{"image_size": 32, "horizontal_flip": true, "isotropic": false, "projector_hidden_layers": 2, "init": "small_normal", "eps": 1e-06, "steps": 22800, "batch_size": 256}
Rows from block 7 of a small self-supervised image encoder, named by matrix and row number. Rows with one number belong to one neuron. Each number is 128 + 24 x the weight over its row's rms, rounded and kept within 0 to 255. All counts start at 0.
Before each neuron's rows are labels from the 100 images, of 14848, where the neuron reaches its highest value: "strongest on" is what is common among them. Only what is clearly more common there than usual is listed. The data: photos of plants, animals and fungi (iNaturalist). In brackets: how many of the 100, against the usual share in percent.
# fc1: MLP up (model.blocks.7.mlp.fc1.weight, 512x128), inputs 64-127
# fc2: MLP down (model.blocks.7.mlp.fc2.weight, 128x512, transposed), outputs 64-127

strongest on: phylum Arthropoda (65 vs 30.8); class Insecta (64 vs 29.2)
fc1.377 [121 143 101  82 124  87 154 109 120  84 149 134 135 120 124  91 134 110  96  79 180 142 182 129 135 146 117 132 117 147 184 125 117 180 200 126  92 107 125 114  74 114 126 165  99 160 114 173 154 165 120 131 123 122 116 140 158 129 103 120 127  81 101 133]
fc2.377 [131 119 126 127 118 122 132 129 125 128 128 131 136 127 122 142 113 138 131 129 174  67 129 122 138 121 145 129 120 118 126 116 135 117 123 125 121 128 121 134 133 128 137 121 133 125 134 126 134 137 126 117 131 172 129 125 136 139 142 121 128 128 123 142]

strongest on: phylum Arthropoda (67 vs 30.8); class Insecta (65 vs 29.2)
fc1.417 [109 133 116 159 157  81 164 121 166 173  99 172 148 121 129 113  84 128 153 108  88 138 125 122 103 126 134 122 132 129 142 108 132 154 142 149 143 130 144 155 122 172 112 138 170 121 143 146 115 168 103 113 130 136 134 144  98 114 109 134 151 145 136 116]
fc2.417 [ 95 157 156 156 155 125 187 145 136 152 142 150 160 143 129 129 130  98 138 124  83 143 138  92 111 136 119 103 118 151 162 138  79 142 129 138 127 162 155 134 138 102 138 125 158 127 128 122 141 107 146  97  87  94 137 144 148 124 156 126 105 163 144 155]

strongest on: phylum Arthropoda (85 vs 30.8); class Insecta (82 vs 29.2)
fc1.293 [174 141 120 180 117  96 110 149 124  93  71 139 119 128 135 101  82 147 118  92 117 117 139 118  93  99 118 133  99 178 133 111 127 162 147 129 121 149 117 155  98  96 171 114 108  97 152 130 129  96 127 141 118  96 112  78  81 134 145  80 113 138 142 110]
fc2.293 [ 93 115 132 125 132 143 156 109 135 146 131 150 107  95 144 123 131 119 119 148 164 116 141  97 108 112  99 105 105  79 135 127 159 118 112 137  89 121 167 134 143 127 152 134 153 134 156 124 138 112 117 161 120 162  96 117 109 129 143 130 124 106 114 137]

strongest on: class Aves (84 vs 55.1)
fc1.262 [114  95 146 135 143 144 104  98 149 152 156 141 118 137  90 138 105 106 114 123 104 142 131 168 127 136 112  89 145 103  87 125 165 134 170 132 148 157 176 172 144 136 100 126 165 104  84  86 125 108 111 118 126 114 140 104  87 160 143 123 114 111 114 136]
fc2.262 [197 117 182 136 133 115 101 152 121 123 157 120 124 121 135 146 101 124 127 106  96 151 129 151 167 119 156 128 148 167 123 123 133 106 135 100 131 131  99 121 108  86  57 120 139  90  91 128 134 158 156 151 141 117 155 116 139 148 133 115 134 112 139 120]

strongest on: phylum Arthropoda (77 vs 30.8); class Insecta (76 vs 29.2); order Lepidoptera (32 vs 13.7)
fc1.327 [138 113 156 142 116 101  77 176 159 110 138 153 117 167 138 145 116 126 158 139 109 131 105 104 120 117 120  97 115 180 131 126  66 135 138 116 122 126 115 117 106 111 166 135 124 116 155  83 122 173 114 106 106 111 142 167 116 153 177  86 165 136 128 129]
fc2.327 [ 72 102 122 105 137 158 104 134  84 159 141 146 103 138 111 146  97 115 125 155  88 196 145 117 102  74 155 142 102 139 122  95 150 101 107 139 127 109 151 131 138 146 111 142 139 130 135  89 141 129 116 176 154 129 112 132  97 134 139 139 139 122 161 107]

strongest on: phylum Arthropoda (61 vs 30.8); class Insecta (59 vs 29.2)
fc1.405 [155 123 151 160 114 137 129 141 128 142 158 158 146 132  87  97 116 125 107 136  92  97 160 146 156 156 123 101  96 131 139 106 140 134 166 106 140 153 147  94 170 104 128 138 115 127 130 128 119 121 113  51 121 134 116 129  72 122 155 135 137 148  83 160]
fc2.405 [124 134 144 126 132 150  99 118 122  94 141 107 125 143 116 124 113 166 123 143  95 154 101 106 127 154 104 146 115 131 114 149 133 164 130 159 159 151 114 140 118 128 134 153  96 134 156 148  87 118  99  91 142  87 116 113 138 148  95 166 118 184 170 160]

strongest on: class Aves (93 vs 55.1); phylum Chordata (93 vs 60.9)
fc1.459 [148 151 117  87 157 111 149 120 113 148 108  91 118 146 144 118  95  94 127 100 110 105 128 141 144 109 130 102 132 133 133 105 134 146 118 108 204  96 132 133  99  81  91 100 110 168 131 111 140  86 127 131 125 124 135  96 118 143 168 103 109 123 139 128]
fc2.459 [130 123 126 167 129 123 141 119 136 122 125 103 128 128 143 113 139 133 124 129 160  37 114 163 132 126 135 111 127  99 138 156 123 153 130 131 132 139 143 118 125 138 130 119 129 115 125 146 126 107 127 121 123 189 107 142 122 116 112 136 115 140 125 143]

strongest on: phylum Chordata (96 vs 60.9); class Aves (91 vs 55.1); order Charadriiformes (36 vs 7.6)
fc1.93 [134 119 117 139 137 156 105  96 109 116 106 111 119 111 164 118 131 147 106 133 125 115 102 153 139 138  97 118 129 129 129 119  89  75 136 126 140 118 119 132  97 118 150 145  84 152 126 134 125 122 101 136 100 120 158 104 110 166 168 117 160 126 125 128]
fc2.93 [153 157  80 133 136  89 102 154 147 121 101 130 128 140 120 188 117 112 160  87 117 178 141 111 136 123 150 149 137 148 128 117 115 103 154  98 119 102 108 130 127 139 108 100 121 162 122  84 125 165 127 128 150 118 145  97 139 121 187 114 113 118 103 101]

strongest on: phylum Arthropoda (60 vs 30.8)
fc1.208 [145 153 166 125 101 106 162 143 158 104 135 152 128 129 128 117  73 132 124 117 117 107 123 116 107  94  94 173 139 139 111 123 120 159 140 135 141 146 127 127 119 121 137 115 102  93  92 127 110 132 116 106 123 111 115  68 121 129 112 128 116 132 128 137]
fc2.208 [152  97 112 147 108 116 149 113 173 135 143  96  97  91 151  94 136 114 152 106 138 145 122 123 119  94 122 140 121  91 114 130 177 127 107 106 142 166 152 134 125 122 149 147 123 110 139 119 158 160 118 165 132 169 112  88 145 132 118 149 126 104  84 151]

strongest on: phylum Arthropoda (80 vs 30.8); class Insecta (78 vs 29.2); order Lepidoptera (36 vs 13.7)
fc1.41 [117 123 158 126 120 132 163 145 127 106 135 141 172 127 129 112  76 109 110 107 121 111 136  98  94 106 128 104 149 190 135 111 134 117 158 133 124 127 144 123 118  94 151 111 161 113 143 110 129 129 137 112 117 121 118  78 136 154 108 113 116 111 170 107]
fc2.41 [ 85 116  91 151 100 146 135 106 124 139 155 139 136  85 135 110 149 127 125 114 154 124 127 119 104  82 119 114  93  97 147 150 142 157  99 143 118 148 185 126 150 132 154 130 142 123 159 123 149 115 108 152 132 141  85 131 125 133 149 141 115 139  80 132]

strongest on: phylum Arthropoda (69 vs 30.8); class Insecta (67 vs 29.2)
fc1.311 [101 144 132 111 109 105  63 104 140 106 115 119 128 151 157 133  86 127 138 111 125 117 158 157 105 130 114 135  87 168 177 138 110  89 149  98 141 162 152 115 100  89 154 110 134 105 153 138 127 144 150 114 146 127 121 123 107 161 135  95 144 171 131 121]
fc2.311 [130 100 159 150  82 110 168 108 133  86 109 151 128  83 152  98 156 131 128 106 120 153 127 113 131 171 101 115 132 126 136 108 143 135 116 122 132 152 171 148 132 111 147 102 145 126 103 141 150 105 152 170  65 130 120 107 141 127 145  93 152  97  67 154]

strongest on: phylum Chordata (94 vs 60.9); class Aves (93 vs 55.1); order Passeriformes (76 vs 25)
fc1.382 [140 150 134 104 129 164 119 126 193 164 108 144 133 107 145 140 117 150 123  79 133 118 138  74 125  88 129 149 149  60 119 123 139 120  94 104 142 112 136  89 115 151  95 120 109 130 125 132 149 134 114 149 134 131 116 141 129 155  72 119 125 150 109 148]
fc2.382 [142 139 111 114 119  77 158 114 122 112  95 132 132 177  96 116 130 126 134 143 130 200 142 124 102  82 159 145 146 120 134 130  98 140 136 102 162 119 121 176 157 115 110 108 126 156 111 129 124 159 116 142 109 130 159 100  62  93 149  87 126 138 134 104]

strongest on: class Aves (87 vs 55.1); order Passeriformes (51 vs 25)
fc1.181 [132 168 133 141 148 193  95 130 171 130 104 134 130 125 136 106 156 142 122 133 159  94 138  91  79  85 124 110 124 131 128 122 142 112  91 140 137 113 190  97 108 103 145 134 116 116 139 138 142 148  88 113 137 103  87 142 138 125 123 129 138 123 108 166]
fc2.181 [132 105 161 149 144 133 146 126  92 128  94 103 132 110 126 125 102 146 135 126 192 165 135 133 111  82 145 103 114 127 124 113 116 136  74 137 123 142 111 143 125 108  73 122 119 142 150 133 111 154 107 137 121 164 135  87  98  94 115 124 115 129 167 113]

strongest on: phylum Chordata (97 vs 60.9); class Aves (95 vs 55.1)
fc1.438 [116 138 104  93  97 170 150 155 133  74  97 128 162 134 136 136 102 104  95 112 104 115 157 137 145 152 131 117 135 108 130 103 137 120 112 102 147 113 178 136  72 141  68 148 127 127 126 109 138 152 113 127 148 160 120 130 156 116 128  94  93 147 112 109]
fc2.438 [129 119 149 132 121 136 141 120 103 121 137 114 129 110 121 113 118 120 102 134 144  40 136 110 123 172 123 149 107 137 134 133 117 118 114 128 130 123 130 121 141 110 152 128 162 119 146 193 124  83 127 109 120 119 147 131 133 143 106 137 131 137 167 147]

strongest on: phylum Chordata (95 vs 60.9); class Aves (89 vs 55.1); order Anseriformes (25 vs 5.5); family: Anatidae (25 vs 5.5)
fc1.16 [130 122 119 153 104 160 136 166 140 142 151 115 162 117 150  97 141  94 102 169 121  89 117 152 133 148 132 154 107 148 153 153 125 127 135 123 131 151 138 100 126 159 136  92 126 126 120 111 133 132 146  79 168  96 125 134 110 146 129 159 116 114  94 152]
fc2.16 [110 129 124 145 127 156 132 115 140 139 107 122 129 117 162 145 119 109 106 113 148 128 136 115 100 130 103  96 139 154 146 137 117 144 112 157  83 126 176 118 137 105 135 118 164 150 126 148 149  88 165 144  98 166 127 127 118 114 130 106 144 102 150 137]

strongest on: phylum Chordata (95 vs 60.9); class Aves (93 vs 55.1); order Passeriformes (62 vs 25)
fc1.19 [100 124 128 123 134 134 112 121 153 191 129 111 120 146 137 106  92 110 146 105 131 113  87  95  93 134  77 135 102 154 105 126 122  83 123 175 142 140 143  93 107 103  94 142 118 106 116  87 118 166 120  91 170 131 147 170 117 145 114 114 134 128  71 149]
fc2.19 [124 121 131 143  90 127 119 126  85 102 159 128 135 135 111 124  95 166 165 118 121 158 134  89 115 111 116  99  82 157 130 108 158 122  89 118 156 119 134 171 128  99  90 138 131  64 127 138 115 126 132 191 158 121 108  92 102 142 147 136 142 166  79 127]

strongest on: phylum Chordata (94 vs 60.9); class Aves (93 vs 55.1); order Anseriformes (43 vs 5.5); family: Anatidae (43 vs 5.5)
fc1.180 [141 151 109 116 137 123 142 121 145 172 115 146 131 134 158 128  71 145 130 117 101  97 101 133 166 132 156  94 100 155  85 128 151 152 137  94 131  99 152 101 118 130 106 147 163 135 105 142 117 103 118 168 121 121 159 148 120 120 138 138 142 159 146  98]
fc2.180 [154 107 150 176 148 138 168 146 133 117 123 106 105 131 131  99 178 134 152 136 146  77 124 126 101 162 111 121 113  88 121 148 148 104 109 156 118 149 115 142 120 121  88 138 118 114 144 150 128 116 123 138 121 177 128 132 109 133 134 134 147 105 156 103]

strongest on: phylum Chordata (96 vs 60.9); class Aves (94 vs 55.1); order Accipitriformes (32 vs 3.9); family: Accipitridae (26 vs 3.3)
fc1.128 [138 142 130 157 124 124 165  93  92 138 133 131 137 129 131 101 138 134 101 105 110 140 101 102  98 104 110 120 148  87 110 131 138 146  69 122 129 150 124 215 140 147 125 144 122 111  60 108 104 119 114 103 117 117 143 118 136  81 125 146 139 130 141 103]
fc2.128 [148 117 138 145 103  97 117 149 146 116 114 144 174 101 162 130 134 139 128 113 121 115 139 151 155 150 115 107 150 119 122 173 107  96 100 162 146 129 153 161 150 112 153  98 149 146 156 175 116 120 134 137  97 148 115 117 118  81  95  87 153 155 121 120]

strongest on: phylum Chordata (93 vs 60.9); class Aves (90 vs 55.1)
fc1.147 [104 110 186 135 134 166 102 160 133 141 120 124 117 117 102 128 145 144 106 132 143 160 150 127 143 134  96 118 118 106 155 104 107 136 171 151 141  89 131  84 122 135  92 143 158 111 156  73 144 144 143 119 120 100  67 145 105 144 156 111 131 153 107 193]
fc2.147 [167 127 138 126 126 139 146 105 133 134 102  86 122 131 131  94 150 156 125 131 168  66 104 167 104 135 113 116 112 119 135 170 134 158 106 127 131 147 125 102 132 113 131 129 134 125 139 179  99  99 119 107 128 140 118 125  97 113 108 130 130 127 120 138]

strongest on: phylum Arthropoda (61 vs 30.8)
fc1.187 [134  97 138 137 144  98 102 160 111 176 160 130 132 127 124  89 140 101 156 187 102  77  95 183 135 104 127 140 138 138 129 116 117 107 159 156 131 139 127  79 117 105 181 132 108 139 154 119 123 104 148  98  88 138  86 133 113 106 151 137 162 102 102 145]
fc2.187 [126 144 117 149 128  99  94 133  98 123 157 158 129 148 119 143 116 146 125 118  72 173 146 114 129 109 132 148 124 162 130  98 119  95 122 115 135 106 133 140 127 113  96 125 122 112 123 129 131 132 126 159 142  74 130 119 131 139 185 115 125 145 124  91]

strongest on: phylum Arthropoda (65 vs 30.8); class Insecta (63 vs 29.2)
fc1.32 [153 147 158 163 156 111 122 124 110 146  89 152 170 112 134  48 134  92 130  88 103 109 127 110  91 119  94 147 140 146 116 123 107 112 141 128 141 128 146 122 142 115 124 133 140 125 114 141 153 152 101 113 134 117 122 123 106 109 138 128 104 112 110 154]
fc2.32 [ 71 134 143 174  99 168 103  87  90 102 146 124 154 127 135 139 121 163 104  91 134 187 104  92  96 109 123 112  93 178 151  90 127 169  90 157 107 131 172 122 130 123 117 133 117 135 161 138 144  97 128 137 106 106 110 126 124 116 153 141 117 150 135 135]

strongest on: phylum Arthropoda (64 vs 30.8); class Insecta (62 vs 29.2)
fc1.5 [168 131 137 163 165 119 123 161 136 111 111 150 160 151 120  93 101  57 147 142 111  94 115 164  75 112  89 103 109 139 136 101  57 133 120  99 126 131 101 149 117 111 183 127 153 108 141 110 147 108  98 114 121 124 132 124 111 165 121  96 128 104  87 126]
fc2.5 [ 55 148 128  93 143 137 134 103 100 173 131 162 122 134 125 139 115 141 139 164 117 126 116  93  74  94 104  74  56 126 150 128 117 117 102 138 121 115 160 143 136 119 131 139 141 119 160 124 128  86 116 155 134 108  86 137 104 124 170 141 114 182 106 126]

strongest on: phylum Arthropoda (78 vs 30.8); class Insecta (76 vs 29.2)
fc1.254 [217 127 106 160 155 143 102 119 150 125 118 115 160  85 145 129 178 127 134 130 118 108  95 114 119 102 121 124 113 184 141 130 134 129  69 100 127 129 137 148 174  73 130  94 147 134 125  79 116  97 141 107 111 103 187 152 104 121 150 115 137 154 134 136]
fc2.254 [108  99 135 109 127 176 131 141 102 127 156  93 127 142 116 116 145 164 119 167 164  79  96 156 141 144 157 127 126 112 120  96 136 166 136 131 156 126 128 145 113 175 168 141 105 112 178 149 115 125 119  72 171 118  89 158 138 147  89 165 122 110 169 143]

strongest on: phylum Chordata (93 vs 60.9); class Aves (92 vs 55.1); order Charadriiformes (30 vs 7.6)
fc1.343 [115 153 128 151 130 145  99 140 115 118 120  97 145 102 152 172 143 170 158  91 131 129 130 153  99 108 113 172 130  97 134 136 143 141  99 120 149 101 146 160  93 114 141 113 153 135 137 101  97 181 119 112 141 111 116 123 187  71 164 153 134 119 101 145]
fc2.343 [141 139 137 125 151 131  95 150 119 137 128 129 144 120 140 175 137 120  99 111 107 148 123 112 151 149 150  91 132 147 129 118 103  77  99 162 132  82  92 124  99 125 106 105 119 162 144 111  84 153 126 133 121  93 140 138 117  89 121 124 127 114 131 111]

strongest on: phylum Arthropoda (72 vs 30.8); class Insecta (70 vs 29.2); order Lepidoptera (32 vs 13.7)
fc1.242 [142 136 100 130 132  97 156 133 159 160 121 136 143 108 163 125 115  85 133 169 141 107 103 120 145 200 129 145 145 144 123 144 106 164 154  61 136 179 135  89  74 125 142 167 118 128 141 140 120 155 109 133 137 153  94 107 123 123 140 108 141  85 124 156]
fc2.242 [115 128 126  85 111 138 155 113 128 103  95 163 140 103 141 130 142 109 135 121 163 134 153  98 119 165  89 103 114  96 159 145 116 121 139 168 103 125 139 151 165 117 149  93 166 175 119 121 149  84 165 145 107 139 120 143 108 136 142  83 157  84 127 139]

strongest on: class Aves (86 vs 55.1)
fc1.63 [148 138 155  51 101 124 146 153 170 150 127 119  95 116 131 117 107  86 148 160 127 101 159 144 136 140 100 153 115 162 123 103 136 148 147 148 138 142 109 130 122 162 118 113 167 137  94 123 141  96 139 127 134 138 121 111 125 154 117  92 152 136 113 136]
fc2.63 [107 133 133  92  91 111 136 122 154 125 105 125 136 160 139 157 137 117 142 129 139 109  95 156 175 150 113 104 117 122 155 133 117 141 146 107 112  94 156 125 123 150 144  63 149 122  99 137 130 112 164 125 156 167 154 165 108 112 119  77 145 112 123 121]

strongest on: phylum Arthropoda (75 vs 30.8); class Insecta (74 vs 29.2); order Lepidoptera (43 vs 13.7)
fc1.434 [102 197 114  89 153 151  87 113 132 159 116 127 129 139 112 157 142 144  23  70 122 124 116  84 133 117 138 108 101  77 130 140 143 136  75 136 128 144 109 152 143 118  83 115 125 146 142 119 127 130 125 162 130 117 162 125 143 132  70 140  98 140  88 106]
fc2.434 [147 120  94 127 118  98  98 144  96 102 130 137 107 121 128 156 110 140 135 112  80 143 160 130 147 121 153 160 128 134 118 109 114  76 153 101 157 106 118 161 119 131 107 133 130 129 120 113 134 133 134 140 153 130 137  99 136 152 179 126 138 115 113  96]

strongest on: phylum Arthropoda (83 vs 30.8); class Insecta (80 vs 29.2)
fc1.223 [160 111 148 126  98  76  92 185 157 106 142 130 121 114 116 127 122 147 155 207  84 119 124  75 120 114 132 133 151 166 153 130  85 108 134 130 135 134 129  64 110 136 182 130 137  99 164 118 134 149 106 135 141 115  86 131 104 150 168  91 133 148 110 182]
fc2.223 [ 98 135 135 150 173 153 129 144 113 137 150 105 104 120 137 114 145 148  99 151  59 155 111 123 123 140 135 126 136 151 131 122 137 138 119 121 162 127 125 133  99 157 156 164 100 143 148 145 107 119  97  88 111  78 105 144 156 120  91 147  93 110 157 148]

strongest on: phylum Arthropoda (66 vs 30.8); class Insecta (65 vs 29.2)
fc1.144 [184  76  95 121 108 100 123 113 156  93 128 126 114  94 125 127 149 149 139 111 124 155 169 105 131 124 132 123 132 152 132 121  91  62 122  93 129 134 159 134 104 123 165 130 120 128 172 128 137 142 113 148 128 134 120 115  89 152  90  58 153 119 122 143]
fc2.144 [119 160 106 147  85 128 104  93 137 110 139 134 139  77 150 111 160 154 106 131 113 107 108 108 111 131  92 108 129 122 155 140 192 152 120 128 168 114 181 102 105 139 163 124 141 144 135 148 111 120 125 132 115 171  95 146 133 133 120 147 105 100  91 136]

strongest on: order Passeriformes (53 vs 25)
fc1.117 [141  85 133 133 105 153 169  97 121  54 114 121 102 144 111 113 140 114  94 108 133 142 124 136 141 126 106 114 114 126 136 131 132  86 102  95 151  80 136 133 135 118  73 121 161 163 109 142  98 118 125 150 122 144 138 144 105 124 201 125 120 135 112 129]
fc2.117 [139 130 123 133 113  97 185 107 149 130 131 127 110 124 147  81 150 157 137 136 139  65 110 162 122 134 133 124 148  91 142 153 139 187 117 119 163 149 156 110 134 133 165 126 135 125 114 158 174 102 125 119  99 133 128 134 140 127 112 128 115 108 120 182]

strongest on: phylum Arthropoda (62 vs 30.8); class Insecta (61 vs 29.2); order Lepidoptera (48 vs 13.7)
fc1.504 [115 122 140 101 133 142  92 110 133 135 165 142 132  97 123 164 134 149 170 104 139 128 132 141 126  67 145 122 104  74 134 150 101 160  81 164 146 114 143 153 156 150 163 111 118  96 108  98 108  95 127 169 172 106 137 114 100 152 103 155 150 128 101 120]
fc2.504 [123 144  92 120 118 106  89 121 127 111 139 172 141 128 134 153 140 139 132 102  97 156 147 118 123 139 130 145 118 134 146 152 126 121 140 152 147 104 140 118 106 124 142 127 149 158 126 114 129 108 142 117 147 105 131 144 128 144 166 133 126 137 121 114]

strongest on: phylum Arthropoda (76 vs 30.8); class Insecta (75 vs 29.2); order Lepidoptera (52 vs 13.7)
fc1.78 [111 168 125 101 136 153 143  74  87  96 142 143 151 123 106 133 100 104  55  92 122 125 124  77 159 144 128 110  72 105 128 137 139 148 108 133 128 132 124 166 140 168 141 134  81 122 140 127 115  94 154 164 166 115 140 145 139 138 103 156 104 180  76 149]
fc2.78 [132 141 106 118 131 116 116 117 129 135 150 153 116 160 106 145 108 128 140 126  64 171 148 104  81 115 126 140 110 144 127 109 127  91 140 130 156 114 117 139 129 111 123 145 140 117 129 125 137 139 128 135 128 101 128 105 115 157 174 143 145 158 118 113]

strongest on: phylum Chordata (93 vs 60.9); class Aves (92 vs 55.1); order Anseriformes (34 vs 5.5); family: Anatidae (34 vs 5.5)
fc1.400 [162  99 114 137 110 194 132 120 148 131 154 133  92 159 117 146  64 175 121 132 119 142 118 133 127 100 142 105 121 117  98 125 129 125 143 113 133 146 122 116 147 104  83 121 151 128  62 127 102  90 117 157 143 105 173 130 115  97 151 134 120 146 106 109]
fc2.400 [ 93 112 150 114 180 128 186 130 124 142 144 116  58 138 150 130 125 103 141 172 130 138 112 130 108 136  73 113 105  92 165 135 132 145 134 141  87 148 148 143 100 157 104 138 101 118 138 104 130 118 137 138 111 155  83 142 115 140 109 144 133 108 199 118]